Weights of a small audio embedding model.
Training: muon at rate 0.0017, 5300 steps.
Rows from block 10 of a small audio embedding model, named by matrix and row number. Rows with one number belong to one channel. Each number is 128 + 24 x the weight over its row's rms, rounded and kept within 0 to 255. All counts start at 0. Numbers have three digits each.
After each channel's rows are labels from the 100 clips, of 14848, where the channel reaches its largest size: "top examples" is what is common among them. Only what is clearly more common there than usual is listed. The data: acted Russian speech (Dusha). In brackets: how many of the 100.
# filt: filter width-5 conv (model.blocks.10.filt.weight, 128x128x5, each kernel summed), inputs 0-127
# gate: gate width-5 conv (model.blocks.10.gate.weight, 128x128x5, each kernel summed), inputs 0-127
# out: residual pointwise conv (model.blocks.10.out.weight, 128x128x1, transposed), outputs 0-127

filt.88:129110138162106133166158150114129187122123100133144145141097126120111106086143117099081067094166119160131084093114118130105139148165161101090150138121145108091115133119103116136105094098141162134108110126159119144087114159141134146130142097148085099133143109110107102126133147126103129115147152111131121087149100126157080123169125134105139139145163096102140141115069129125111143097160
gate.88:089125177135109083141131129137099124099157153148113115136140135095109100105177121087098149158138089091115132112096092126127130149166141129135108085112144111138177128128159096093101122105099138140125123140120088137124110163180115113179079099163125080101091136132143145132144151136118139124110122134129126117125159134145133099114120149089131144149155133100109119140156112137145144111056
out.88:141139159148141114134094126098105162164138149124132158106140147150150115116147142083114135139120137096128147106183159107134148152156128138116109175110133144184143107130120120141112126128168132120137140166089123131097129106153120109101154106091109093154171157101100149170163125118150082120114151102145152132095107156178161136163091093122159096156146111122086144089145118137116132113152
top examples: emotion: angry (49)

filt.57:162136107096141163130115125091130162103136131109177155150155154115132143167142088103128188098129140160104136154129091154129143119151082123135092094126160124088105094133116146161111061149129161102108113113155089112143112123125131129129120080113156125136093161133130162107144140116117107043123144119131140129132116120115110086121136145142105111116085134153114145151129138106137112120108
gate.57:145114111113165095096125159072131116159146117116151152125165071103134152135107124145114133120141146145124150132136083117136151119138103136072096089091166120179169107103139118141102127103108121124154093094114113134143136105112131146152150149131081150135113072128125105146151112121135119119115120128191147105109108143129126081060123123092150134155122144118121135118084160157136127134119
out.57:143122109099115107099150137128170132113148146131201094096140169124132134130145122159135139122131138150125119123152117140116166141061115096123136118164140156096128082111099096178148133096127122161160100102153131144088120141120128122153150165114123098131121128137139099126135100122098209136147127144136098178126139105106153131146118136154133143117138114111155166164147117157163101169141
top examples: emotion: angry (70)

filt.49:141104116137145150114105137122129164119125122137101132114095129124157117128124166147174117140134124100102121092048108135099142081135130106097163165150122126128124126130142103139137145139099119090092133147066140097117135140116111126126120171158124155154111116164119150086114148088145135108100167130146120147155085104118121108141147085182167112113128143114129097166118145140104151186107
gate.49:113119139139083105139109121094081150120122126132115133117103122118120137147143110139123123145109135148130101142123091175112146162120147125106097093156126112126081122070122135102172122100071127127109124153079141156118167193168107111083134165136086178120118134116122111137111144135130160117127139148125141131095102129149093116109123141075122074134139124142120149142106108175125085138110
out.49:168159108108177109108148141113127069140117068107119121163157099111144125127139139111094096125155093109164143091155093138115146134097127134104148133086142149157104119152097163124086140164120117137072140115120102119147123132127128108139114103127110166097122087142135181130119130112129110114079146157129111106138124145122144140111121106087189104139125083102133128158149106132150156141124
top examples: emotion: angry (47)

filt.110:111151154139141159094142130155116133160081139142099069103106125122144103085138149106108117152168148090122067137086144162121153095176140083101118131103122100176148089120100141134143131124147123145115154121139118125124090133105117081116150137111095136164113116132093064104117106135126130163102158153113108156124123117161112129137125116123099125087120109151108127122113149163098139122110
gate.110:121092121134136129125180135109094147058161082163156132156088169080134120132154135119197139179147161110132118122108098114168109090112167138128106160149131152127138119139129144133160128063134121142119126110129136125091131122130096124162145124135092142135099128096149168130144118140142154127105153082091112121148133154131143101109164115139108140115104138112133143114139092132103141138150
out.110:094152142133135103103138124146135097153101091115113111083113125100161084164103113149104111116100161126140163144133114120136157155113116140110141161151139122170110144172166162127099111120153135111126129134083122114162124134201128093132119114114137138133100116146133115126117117129139116113118178153135148145157099143142175115110148057156141092117110165099126163106138101137121087102169
top examples: emotion: angry (39)

filt.18:118160105138139118140156153099121147138097132136137140131153176131130120146151096078143141151132093127136157125140112154133125144143110153172143138125181122104148123129138113154142102122145118146126131153198128145162125104118124162157105085101145099117104079094110155092159136193092121131148162131142117119190175077109103122140154137120115123149144135142147118118155109099108102106161
gate.18:131110160107160133099165084124127145106163136118122148156105117155136095128148120128123138120142126128129163159159131115118105125124142145127105120105125102145157146135178130132148173151146128134119136128142116148184171091136131114128203138166104148137113130105105110130155150104141144130145133093171146111133149057134131100167167123153114178166124123156125068139134090120142116107087
out.18:164121176065125099123101113142135138103088075151121112152171123133108136126146112105097107154091145155163126128134141145158171173110184123128136127151138121167123095135153152111160139132108111127133108111126127160129120096142120099149115111114099092152127100139137121138116107125133149139138137109199092119144147111179109159133105133091133139152147144132153189106097133095161135119130
top examples: emotion: angry (45)

filt.97:127118092145177083124120154153140125132066166156130153129107158107137131143145131126160104151114135165146123075167097130117136132126118119115124137121192109199128078097106107069135116144138154134122162126121119134143124148130101138150114118136191132119141097111107132121133148167111129128104171140151106148125143122155115152125110112164131119165159098133163179115113142134156135123143
gate.97:128120142114111101129101096130123172114082124125152118096127113134140175125116090125084110104122124180137143154173130115104124138138108081143131154124110140157107125119126079081125093139092132115147150167074117097132079168111124101148099149105129110169132105154163085106101177151115112098145162128128165113120104101160123129118106101120135080118125151123147172133137117130118123125141
out.97:132108092139134126130146128149086103107136137121130142120152106134080131120116101127152090153175132124181147121191113123117117134150139143149095126119105156140147117141151088137104149063102127134092089125107187106133138107117124156149100096167123157101124131113101141099089137121147140108158186179138102147142159147110105139091098121122127139134164152141142170132109165127145107145133
top examples: emotion: positive (50)

filt.56:130101151130120100115106114166152172151158116128148177131090087131152127122184119172140171102128097111096125123107169100129121108107131188105092120123110168132142103180123133162162133138097120115127130138099120144176150088174140124111146143138140130138132103133159150128141103127152137137090111115148123131138120135120160131112095123100151151133163077134105151146096176134097111131101
gate.56:122145109144080131110176094108132163155146115122105136169111108170139144140112080121100114135123123107136170086079106115105116122139101188133129127078141120131134173124152150106100071159115104118155099122129137132150141088133180111119114113138075112151132133132079097126150149129123136120126114120141164123105131135114130113144139159094114123153136120185177113150109118127164137118120
out.56:148089136089119130119124146134143101151143170154127120114107125134096134130129101129127080136096107098079132105141152165124146084120145066167102128110116139091137133128167120120084124115107103165109136140129130126137156137119107093130125130138105185119164103117109110119164175134098145120126127136109100124119158123142104096195090137108129125122132144137126077130120142170147164079172
top examples: emotion: angry (57)

filt.117:167164142087116132181101129141127125125129141116162088145136135142118166124151130139141157126134114129166108170188108113113120164106182093104118161112097110082099141115109140128116142127129153136116144158110118153154095117128137085158125162090127133147152134146149139164124091114132169097119149155133169155102139120087133141127081116122094078116126110074166122120126144136149151122131
gate.117:125114157115118126135138149108104113115136137116136122083171123097076119144158102106148172134113099054145172108096113144138115134140149152140119069081139114085115135086111132113145135093130119152141146136136126115128141104107127151170159152167117122105113116106141111155133118109126130099095065132126135141107161133155131123070166107110138138162138147081135127133136177149152124137141
out.117:140132157142165116105129123169090113136096121138114101113151103101126103145122135158141111104157165111120105132109147134101093142097116140096167084125115123121091136138118135120148144191125145088137145118136142151169142124105143073104175120125059102107062159127156123112149147103102081122103084140108111140118135113156150117154143132138147120143120109136128128156128128118146108156069
top examples: emotion: angry (62)

filt.99:162097105087123174142134133114133078144164079151135137090146159143122087107135112128098137141142120093153143135156132138131149153157120143079151118161123156116117119111095146127121077137150131142118101132143128145130147097128135125128122152082150112108097123111142150099132123098094147126118122130197120155117121139096137158165122131159101099080096144085114105167156128089140142101081
gate.99:093127147155118105131102164174102129132084126110129083127129157105202151172123102132145112169136145141175132108131112155108127156143168101121091102139158110113121167139141102101142161104114143106108153108112170138106109116175131145136125087122120131104143135145140142122130211119149125136103173140118144092135151116154115103119113138106089138130155144120122104136127157102145147153112
out.99:175137123193122142118143153134113094107147135120110106121139152145106166116124073106125151127146130125150181155139162068132130126123159162082120119133136116133129125133125152153141106168157085147126084107080127089156147153125128153123153126110179128127138162152116122135092074076107115127147124133140150133135147141131101124100158142120166070142110131114108155129103107105109111142137
top examples: emotion: positive (52)