python train.py --kernel_size=5 --residual_init="zero_last" --epochs=52.1
Rows from block 10 of a small audio embedding model, named by matrix and row number. Rows with one number belong to one channel. Each number is 500 + 40 x the weight over its row's rms, rounded and kept within 0 to 999. All counts start at 0. Numbers have three digits each.
After each channel's rows are labels from the 100 clips, of 14848, where the channel reaches its largest size: "top examples" is what is common among them. Only what is clearly more common there than usual is listed. The data: acted Russian speech (Dusha).
# filt: filter width-5 conv (model.blocks.10.filt.weight, 128x128x5, each kernel summed), inputs 0-127
# gate: gate width-5 conv (model.blocks.10.gate.weight, 128x128x5, each kernel summed), inputs 0-127
# out: residual pointwise conv (model.blocks.10.out.weight, 128x128x1, transposed), outputs 0-127

filt.94:495482608526569491580513498483502525497544437550586498505473502457548523472473480578526477555493480554537478510514528474478516540467548482524568501492517469452452541503496547437454516494519455501535523519492488495454454540510448520516486522544498485513446566464473511464559496535541526590565467574515547505498445526492518470517461539515530447493550503546507595524487512441525503570641
gate.94:515457546476515495405490544517472553386438460479546515500529451481476506476489511467561455556545480560514437576568448538421507465536467536507501544481516512544493515523475470476438447533486512464518537451513473536466451519534558466495512488485471492517556474553528550489517566493483513541486595511492519512537427450517527502546427531496473533572513486554576478543543449410485483504456
out.94:475509557498483549507409559474472519508429468548468491461468499506560533543468494423521505529527487474545466599487495463502441433542528433536514511472516467494509506505500474463466566460498529478562498511515487516428516444479562526530531527465540562520458481442541465543472542513489524469465505523486525449515475424517539517538476495622452503526605524519514541503564402506532465526429
top examples: emotion: positive

filt.108:453531488536543440504445510502548472406512516512495454577462556531600471579524476511400514577545448492461541546508498547493524477525514448464591533436571523520508526473450483548508523492468482510484534499478529479513499485558449483510588500503541405530513495516543445534559466527507452437541469461453482478434533433497497487499527487508567452455507520502508501452497505481535513508427
gate.108:456479500518521451524538497500442545540451510523477470496586469446442490519515474461479516506475521526558528497494486455426442517456516578556471405462493480521510574495482461441520493482476509565539581527483569482495477432506541488488546451544461519414541531487447469578450518520499445511525503555492575416504508446579493489448480492510522428520516507475541463511472504447535514414448
out.108:558530481533510472480518518487421454474401536547551444493457575462467493469470589424527460461551465518438476457501477517403494518534521550493506421453442496457454516535458429518524458505482477481530463559534429501504486510491480474497537499526497465535544457464564575450499468547506574543529494451560462447495483504490522526462453490426465509583444487493461523515552493489497515539500
top examples: emotion: positive

filt.27:485452498449524533566506515535512509517481479458457468555541470588496426527559464546516472505514418579491510470515461464562492465453462519563442559469501565487522436524495440499458418498530531481530481540510479504479530523522552485586529492514468480541453499468544563504479543566471527561506547470457513509529561419460472473492491552506431518549493471525454532554444491545588451509551
gate.27:502427485479443513491443482509452579468468597505420498486547413549466602480454508534478464532478578509550492501475494576479491547516544477502446549487469497448489542518581501528471578432443555443525510462492500503502485554522502488446481460534508449490483529546540543485424506487462474516464511471508535438442466518489473534502483585483502518510560496513477518465504542496556411550499
out.27:511372482428419554496452479484493548509546562535480450522443519516496516560554527439545452493537442482515507512496462493511508456441518407502581506457463518563515517464510493488533573458508493571525465508515542457492494439493497527484515481476507571453502510454560527479568511495481541509521521534572499508503536465522404478550437515544479531476506519531574545563514474432487458530453
top examples: emotion: positive

filt.24:417570524505532463527467508457541587406528543499529517487517497495581524517477495577483473476467499563585494487575560504532551598469424518532511458562519478533529511547510461498476527462549530509465531550501475555578553462481508538537420506460511522498467531472512484568463550521544478528514503480573579502519516458469507545558489488486476509539537523502500529442575485532458467463503
gate.24:481519460508450535548465475445534567529525564499542470540555518494481507603448504443544534485461478507600473508446480588517508506519523442490399446464484540481516593499540526537536535514503479517515484452437452560491464472525521510507463429518448501525567485441561504528469547498569474428461445510449561495578513490530482462518497492481487482523472493486512475434458473468427470477483
out.24:531576440429539489510530517489597467561470520468515517535543455486500516509498498542502493515465503524538482485495498534512566536472454510541521472496545506507502470456541517497602502469484591585537536492448493515513470534481459511501514526462489483573453552422554487615482602544498458567489471413482513510524529506631478500530469502528508500493441525527523473471557497478514433514509
top examples: emotion: positive; emotion: angry

filt.33:465507560491602446486431514533461493464457581513451526554415481426590562483504513484515465517450534556573464526532473503499554524481459500501513440573519448540523472492468539501527480545588541485561509480571512498478530490543482518518446461504517500524534543474460389581479539510537448521533499527546497439523574446490446518460508523531502505507507495534506491484539532555513491555516
gate.33:496471471555607428468458501558536537491508532551503559567583550493525544523545422495536566479486502567526508511493468512468392521472449537487434477459557479442496509563468471521501574534510479453518539498537505482502524454559493506477500526552434537458492550502571496514460574438521506472525483576483570506528474484493485384455491476493525503475512470541496481485473559503480536516509
out.33:518557475489578547548510497523467475548526559499542504535489491530431510539488451532571493547454555536539507491480459448529576531509516542514489468560451522562532569414472507479561525504536519549469479468593507490464504546512431503533498459506527495386457551454481501511493574589463494524518475495543516511499476455481462527520570496515491471517492503514587478530520485545427522497608
top examples: emotion: positive

filt.69:534571468399424504522484518422542500482485513525511533476544528487491518500506412535480566554523521442539515513486581503537497574544447489526473460522510507516509466509548555513526486478526529499511484478497580459522514470479496527504418475450564426537428519425476474523536474451515523463565407460486465497452480506425428516507439456543523498499485499557583488536452520449563475491491
gate.69:514506475521504491488472501525427499513561517499487522486532433526580473560549440508531484464476478471547481480532436554431441494454453583587542436463569516480572523487524490445495466444523476462505470540415521446506419499543545471537485497538442567459509480562560445485511588481449501466493519530487479492452556450465515416510479489435558517533517517538478451479466472519530498490510
out.69:540526457459486539487502550498494482497518449505537466503507512602465500500494496505461465562491525527480518455524481492426488451561503430532516521465556463484481431472492606467499519473411512551412485500597480509531460560499501440517474481416479494492469457518564498519484434465529506518527433593511503449509510471481455480539444561517523535532538486445517435492575407438495523511489
top examples: emotion: positive; emotion: angry

filt.90:552506449500456475504453406492405510513450485476519505501470545475515511513482499491512515471588573480521450513509538529491518599513564452535494533498528453435521451478476517519517498511503526460475481421500517501474465511499552450470479491502573482484574489370515500505457506477447479474610428489557483513463433548509468521540516566494530472553511490495571542475548518495439499556571
gate.90:462518487530452452518463505490472468509548465496496418446509511503515504480490509494438568530524491539523517499585446500461538444473559558455535505448550454551466566495466522460462483458465474531484463542427501541514489466527511485495419502530417469402527526575546498488455522438526504504530517517474567466411513510487553523404495500418444492561468486425553482456515522548516548472493
out.90:519509543519408476518492483484497560497439512415563547486472542545447481512536440469455582517444465553528518471495478463489509497475509463467526505394475493502466541545478493512478456510495446516466470527584407446524473483465595516479518521555552437512424502495533456498476483541533506529557571519541468514470566545499504489548499465509493446469483484579435522546494438558465536544500
top examples: emotion: positive

filt.17:431430512533487478450483509490542495529480508518476489498488475540476516477500518510438506515484538461487463549548479524449524446506414532539522505449521456558496530514511522488481529443425463536529573479498490462549486505549535442423501508491367549516490506468489490532527456496504526491471553530528510367417521505496498496474433395448484527478502438518434499532495478580463462589520
gate.17:470473495488472462472511543532533546535427537487560445499561462519525549547517558522481521459563453448441546497523503531428537505532492547560475438453449515563569527548581469517555523430510477493438564551481561509599516547458507534484503523518500487519518496531520413512472453521575492483499473515488484478440542506502520437498535466392550510543521518512519484502459483464530542471427
out.17:482522440473503531504521456440424526559447513508566506532489514442540483500510560526468498524512421522523546488467448455466459505481496515485435447506473442482474514590490483479457447487464563500483501494513506545517500532589502524516436562506511574503540472554495466520414464530422514552477530462438528444475447486486555511523493465462478560445507442437583464467521473609490511534459
top examples: emotion: angry

filt.40:496546505585522523510498464473468423466489397457474430516553463467476535554505485504513491518472472574560467489515492436519468488557564451484440534517528507463473493467553601483506589553490476469500512453529544482447567464459535475467470534494508501463474472476499437549515517486515522464546528487574534567510466490497488472487576452559458476500468581556473479504594477422486480529489
gate.40:484528552523480506517502505499527517535424511482508475450522551492519514527551454506466510502498485500552503563472540468486524523517473522506524370459516452495533498467534451468379579418517499523530565541564470475508519501542537559534573502492470438445473536496547506492465526542427527563531548474518523459492534503430452469427502458413525527498485436465523562497487515557416528452484
out.40:458491476522437456467472493471462437509477509458494464485476478544475441449482509513523476560527532450551545529550573468567475540473458438518499549426526474480464557521490501524512453523472470462553482467490473501478460556500486494448474573494541475493458530440546558425469546581511541506484537523527525492406426404493470425490566549498502537512511504587511487459542526457519505574559
top examples: emotion: positive

filt.75:434442466621593492502485542518491490488548536564486459523527485545497477469499469575454501514457486508425473523484527482515486533492497536470505534458533490429560499519506450521462592469492543446469475540517542495394519475504514461552483590573475475440489506559515453486444473411539539548496499556532479479474489488529435462470568498449448516528495537496462489533456543504541454477506
gate.75:448488524485547475441434466437470490423487456511491487495523450534553538551412450500451509450482535452474537505546397539522564459466428545480501455508453492469536534457535474462502456476424484474533595508506502472500484495586521497512540520511454499481586493510501462524476499478489497490485510529495510490508567560499562468396506461423535505592492485434493525541485468531538491504433
out.75:537507504416534498504515497514533538473475559519428524543504564504610462497476525516563506524521583503521460526504442475569463491500497533500493482532490520472521508529469507462526479506500433501513423489480515472554439503476510474549442475547461571537543545512508440498536511462463492519431501513469473464532463540480484544475488494477491575476592499540525484468356479488539445625456
top examples: emotion: angry