Rows from block 11 of a small audio embedding model, named by matrix and row number. Rows with one number belong to one channel. Each number is 128 + 24 x the weight over its row's rms, rounded and kept within 0 to 255. All counts start at 0. Numbers have three digits each. After the name is the row's rms in percent of the matrix's.
After each channel's rows are labels from the 100 clips, of 14848, where the channel reaches its largest size: "responds to" is what is common among them. Only what is clearly more common there than usual is listed. The data: acted Russian speech (Dusha). In brackets: how many of the 100.
# filt: filter width-5 conv, dilation 2 (model.blocks.11.filt.weight, 128x128x5, each kernel summed), inputs 43-85
# gate: gate width-5 conv, dilation 2 (model.blocks.11.gate.weight, 128x128x5, each kernel summed), inputs 43-85
# out: residual pointwise conv (model.blocks.11.out.weight, 128x128x1, transposed), outputs 43-85

filt.33 094:135097085156110117130121125159128110104085126115172151091170168129106133115156115129138151197104149125122134093133148130156111145
gate.33 099:150085119138110106109171120099142194105150120134126141100125136098141112122136108109117094121104185120115148138180128129164110117
out.33 101:106138122127096113145164118136086110117104064101139125072136098110109162172167167094118140126109154085140121152127128136101134084
responds to: emotion: positive (46)

filt.76 122:118132150126169111130149155141135163153143119135109127168146131069153147150143116141077108130169123162146146141125136123100152149
gate.76 123:096100184117143123100159100152154167150100131133143188101123137129138070084150109091117111129142160128154134115142104136138155155
out.76 107:139110106156111110156146148118098141130107180155123129115130112132125149110129194142153149144108126099152112128125134132136134099
responds to: emotion: angry (46)

filt.96 096:128149187126133171134075114122086105098098131086164115133131141131131128145114132131156123074113146131097155133104094141137112133
gate.96 095:132150061110116105106155107102104170086178124079105145145123177090112138129101145122097111170094131175071174131117139135134130103
out.96 099:117124154139151139139160141163135106098115142128134155101140128184137128167107095094170107159113138150118117111127189137166101135
responds to: emotion: positive (40)

filt.47 088:103160097119093136127123119128100133178185137141174129142131099184157118133104113124154133111091131106088107144151108130163125112
gate.47 094:162128148116123140161140130125143169121150140197097141140132152075113147092148170127110125109154118098157149091139149124143161134
out.47 094:135103097127103132148115146164113113137113128126120136111152143114076097108184110142162148096166149132119127164103135118146144145
responds to: emotion: positive (45)

filt.41 109:135105152129137126136110135157143133088111196130099095124148139120119135118154132099128137116113147154112146120170134159094123113
gate.41 113:119140142100138128104147140168158160122138125100115130127104125114165136103116142107092132080188125121118165142139091156105170050
out.41 106:147125114139140132137159143138168115132164109148104139118089162145134126124107093109107144112109122149140123142130152141131134129
responds to: emotion: angry (72)

filt.0 092:168126151114121133106137132125227129129116158152161098151115169117118150144141128108088130137132135158160141138137150102114146123
gate.0 093:174115110115134122126149132112170160105131144129141127135098108090110127092136167111129191094106111128154167115157138132121146121
out.0 094:169116156144130099112165115153122162103165115144135135147173135124142111136108119087146145103168120119166109100139120137133136119
responds to: emotion: angry (40)

filt.124 095:175107158188137122132142135141184115101139132105127140093086090130152106064149141151133161160143159103157136120093136133160126079
gate.124 092:148094147149160111129123116127101151126146144115097126107136160138134133162172099117136116106119134145107162148107159124132132135
out.124 106:150136121164071118170135134157148143099137158106110115128105150159148136090168145161168115122128095082127108128111151106133116171
responds to: emotion: positive (38)

filt.6 118:171147112090104175125178125078108096143151131072133093125127095143135115118136113143133144088117108111120136137125122125122134106
gate.6 116:082152111146134160109132140096126167130121115143143114129097090147135124101085125186122112128123137168094139131125128122089155066
out.6 096:108118146133110127150091158127164108120108122108133074148107134119133100100095113102135109072111139132133129138164146144090110117
responds to: emotion: positive (59)

filt.58 099:122193104118162121201108138184143110146151149088128100139118140105109100153115139106108111118163149113119130108127121142160144116
gate.58 092:139106155124075112128144147148139174107142159170151148120153122110133129156140110110103161074112111082117115130126081139120143095
out.58 093:159171143090109135121135141108110202148117135134116120108092142125136080128142116156137135140126144124091119085081093134109115148
responds to: emotion: angry (42)

filt.14 109:094119180133135101134122163149120113141091132112118091119143131139120123097071149084112147105140130153109121128139128119097144139
gate.14 101:120117100135112156091091152124139112131115122153123069126074133128143129098153134127182141118105160074131112130093094121120176106
out.14 097:161072134126109140171110149137142112107077099084085122120145132116110146162131153119159111118157119169123105090110091119156094135
responds to: emotion: positive (43)

filt.13 092:123138122152166136143163127118134125104141101124148080105111152145154183109094127121129104136135106104134167143059128093127149154
gate.13 091:120108073147125144157122141114137144163112151156133115150151131123127132122097128135128107095165139140104156076089161123146153189
out.13 099:179156163144118118093111112143175106134151164139132141142128125111114110138110086098189138125113158167134154115111079130104142165
responds to: emotion: positive (38)

filt.87 082:129157116156137125109131115098104156127145149137103186123122135065110134156157100153115137125153138080156130105147121134125136138
gate.87 094:121154125099175156117103110086155122094139151142080097143134117129101126098140122147164117116139159097153116121124116120155177091
out.87 099:176131115100158154151100130112147130121163137112117101155160159087129131139119145132124078107127116169153082124142161105143133103
responds to: emotion: angry (44)

filt.120 090:144122150163142084093111166115122141156127113146124095165155126135138163128150119090155129152157131107129144184084136116112090114
gate.120 092:134131119111161138134162155182141151088155114192108144118118126117143143116099169111085135139129136108135116134111165121136112121
out.120 094:170160190094152127120126089175101112122128162090090133114175118142146088148074109129123122093144144136125120127141120134130148105
responds to: emotion: positive (42)

filt.125 094:146065143128119132147098123140098152207179179101112143130120117098120156103131116123166142092149099162124093160113133137127143098
gate.125 098:112105079179148201149064131128149126162121119110154131094088137127103156143128096110146095111145148153116159149114103151118103124
out.125 094:153109118127106149138116158142127119138172136151159116133090132192108147142135134117155154112175088105138155137117108122153190080
responds to: emotion: positive (54)

filt.89 117:121150105147137092131088173108125152158124151118139112145107107096155187143125111129119128175135160137100115164094134118137117156
gate.89 112:115114119083132134117133090148153152133144146144098151102116152130139160119168132137135158103128134129120130117199089138092172114
out.89 121:123115132102111125155112146117090135126148121143148098130135142133142191079114140131103132143093131086076162166107116128091132178
responds to: emotion: angry (41)

filt.118 089:129151128175158132145123161100159158118163159170144114205100093126134163155133129120128118174115077108151165160119132113121123135
gate.118 082:109129121167142120119105119139126164155138134148111115111112101119124129108100090154115116143151124117116135093094171144148127080
out.118 097:107131132114135194127120150120177116162090105143134098124144124142128126116125104134134124126153131135122128152138166147081143099
responds to: emotion: positive (62)

filt.38 097:143088126139101118114109137100121144104108158147139143100038133143113164110098142124095201127112176159134131159151133102140109124
gate.38 091:119126135111143166129143125162142114116121148128074115062122155139093121160105092154124146117121127137141123102103140130134127122
out.38 100:105109108124083112124102123125128130132152103173134129113147107148133143130090120141158111078156128104133110145133145129107097093
responds to: emotion: angry (47)

filt.106 095:111131134128114149122100111155133142098173134121148126101135131148161085100134083157113133143135165169125118131145171134112118123
gate.106 100:152106129137113134099117144130152145130153159144101104130105133161135124093101143160145134104149167141131140158130142142156149057
out.106 097:120138117104141136120159129138118085124176160119099153147141159151154151151148142139139173148137139109176128141121106148137152127
responds to: emotion: angry (75)

filt.101 103:110125130113125169131159117120131094094101114117110103180141108135127130107158126134097142126079104106119103132121124117119102135
gate.101 100:150132118157142131108114113128103188138161162169100165120128116107122092097117100127140124099143156126104172160147116192128156075
out.101 094:116087151106143115114120178100134057124140122157137145146132151125130117101144073117135110105142119157133110100107125101131115146
responds to: emotion: positive (60)

filt.9 094:107109108099137110113124134078133086112124128161132122155120142117172098076112123150173160126133177120112116157159123114125167119
gate.9 095:124158090103130157142142136158159151110140158176167129139103059113144123109167120157147179125103131110128144115157108121148142101
out.9 105:138077173163130184111175119154129155125124133180117153133102138151123153137159133160134135123107113107134118154133135107123136104
responds to: emotion: angry (39)

filt.59 095:111133137143102150136162144191102141126148134105110139118129149105171118145099095119114120182157115124114118109142110143117092153
gate.59 095:165089104106132146130113116128148145111158151120170159177108136151161133140114129085173118128128130162117151109144142151118139106
out.59 100:085082145122140130122136143081136096158142092137124155123146101147103140152109148135166138128074121150136130136146160151133150136
responds to: emotion: angry (60)

filt.65 090:068117134147106162127116130112132149137167137093101124158149130110167168104107156139106111124147126143110170123132142140072162096
gate.65 084:126131141140159130145129133141137188133155136098113176152121146074160134105087148173138153128133175149115153106158118137151134080
out.65 095:117121137107107127092151151117144150139086132112171100114127136148115101122139173154128144155099142109123119113173079145122162122
responds to: emotion: positive (50); emotion: angry (41)

filt.56 091:107135110099145110166139138116121155128144171141116138161125108114135120144164129132143114173128169115094176161161153158126097135
gate.56 104:133117135169127158068130116145127117117131122153167115091080139167158140141113083122131114093144067143118158103122126123093148119
out.56 112:151121129133110101116127103126149103112137110157112152134135129109157143130092143118140130142089099149116145142152144141114178123
responds to: emotion: angry (39)

filt.7 102:123144160122140144115115128126119134161153126146154166111109117132141129155136141120194120134070156115143118186117147144151113097
gate.7 108:135098106139102112142173135091113152117142144116129139089111158112120111099074127154106123105142122134081142120158124145115150092
out.7 097:110184132128142103180091146110145117121121149090105142178151123152123128139139146092115169106099140114148179106119169146131155155
responds to: emotion: positive (53)

filt.57 098:114167145125109151122135136108128100104135109168157146141151095134134076123138116090154093062125111172128086106078130132146125128
gate.57 087:123144108094161134129171136152125200144122153150147160141118133108102141114135134114113102129109111111150144098161115140115098116
out.57 101:137127114167149131118091151129121140118143146127071110134136146109168145135157141133163140132133140128178118085173150128149091143
responds to: emotion: positive (47)

filt.53 099:112136105085159149155140106161116123121126132120137147116162084145123130142097140137125110105087102124135123075115133155177130179
gate.53 100:115159112091151169096119083141138126115147158118090139134089155122121120131161143126105122143127182101072111159159115132118163124
out.53 092:126074141126141112117152135164097127163126112126152143103162158119116120147109121153114117155139115156110108119079098072113149115
responds to: emotion: angry (63)

filt.119 106:093130137144123125126148129141103124125157111190173136149131149063120122128162128113160067146130117136134130108116183139138137119
gate.119 101:101099154142156165132137095129105173149134119144122117138111140132156115098113166178157103117167150111139123092121136155115169087
out.119 096:155177091182132113177124093116149146110134123087160124104139135122150127118134107146113111140132098083133111092100128145163105151
responds to: emotion: positive (72)

filt.23 122:131148167118128107093134105125145106155086124129114118094141155123094108143160095115151088126138102104135110125069127123140122141
gate.23 121:109121146114119117089155138131111179152138089140106142114102169054112112150149142126117121162125140111119100068127134150123137118
out.23 103:136147105117161077150128131144145112106123079133157156176149106114175106133141125133140127143096112152116125140111164135146163115
responds to: emotion: positive (50)

filt.17 106:130114100172117185148100113128136097096141113106104111123137166169134123170113143129172103140121175118102124128145160112141162135
gate.17 101:153110120122166119130109122109123126131119175139148103146144147132129106130118110127110109162135106142168160125125140163161156150
out.17 089:149105083137186122155141117125093148158148134159150138114087163127151140154124130114141102108137127131108112158088103124130128121
responds to: emotion: positive (48)

filt.122 083:176109155126144084164110150075114161095131153129119113152088126104157144089149157146101136112123108127116136145125092171137153110
gate.122 104:144141139121139173112163083156110132103135122161142117130096157115106146126136139106127140139106129104128135101156120141108125123
out.122 103:151137121123159117126142097147183155134089119104155130091119136143120148103097165165121135146127150106146162109173169155087185112
responds to: emotion: angry (49)

filt.93 133:111090156083118100125108098155123173094154133132105170126149109124127112117142135146109103146126185152128111164155118185134094136
gate.93 129:106133110200143130117135124103147130115103115140147137136130168141148121130135106122128173130137136161104169121107123085149075098
out.93 114:127121107100150122090158093135137140144094146152165166149143070169119133148196115123136135094126146093119138128124154115123177095
responds to: emotion: positive (39)

filt.48 093:138130155155122085148100126098120161076128139134163139126128153131120103156182163143082082103125112169161105095165151123160132122
gate.48 094:110137143116155070137150112143137165179132110118151130160133082129135153094104143140099167112132183127108143160135145126122145074
out.48 094:093100130154174137122101088136152114129129135140103114132145141114125181105135136089134144167131124120103103173126171146084132152
responds to: emotion: positive (83)

filt.24 123:124085127139086128141108157106137114102126125101116112117126123117150119136148109100127147106128116149139101151124155135124113117
gate.24 105:132095107132068144114151085096148138104143136133112171117134112112128113093118133125152122091135112153105107120127130123137131125
out.24 096:067090137104109076132136168123110137108149104115147115140053121131069163102133117162138106132165131148159128125169138145118149129
responds to: emotion: positive (52)

filt.39 095:115148164097145138100174138127117155132137155148090161109122117130153133144163131163093134146080117145140112149168142131136119142
gate.39 092:151131140148129090094089124130110163131164156088111111121143141150127157143102134125092139104105155133101136157127149114110098088
out.39 097:151150153155101117163116137139120154150116084113125125145115144167109146148136114143120150117132175135111127118170155099155125160
responds to: emotion: positive (44)

filt.82 114:123169135116162156145098127163124127137079113178130119142175103147144121155125123093133100118150098084152152105082114130123119139
gate.82 109:119111073137120118152107127122109157125129125101141137126108142080130138090123152132125130142139101111096137149072103146146122141
out.82 097:095149136126157137131115103125130094133094119163124149072123119099134128096108140082040147097073121115107111112128098127099128115
responds to: emotion: positive (49)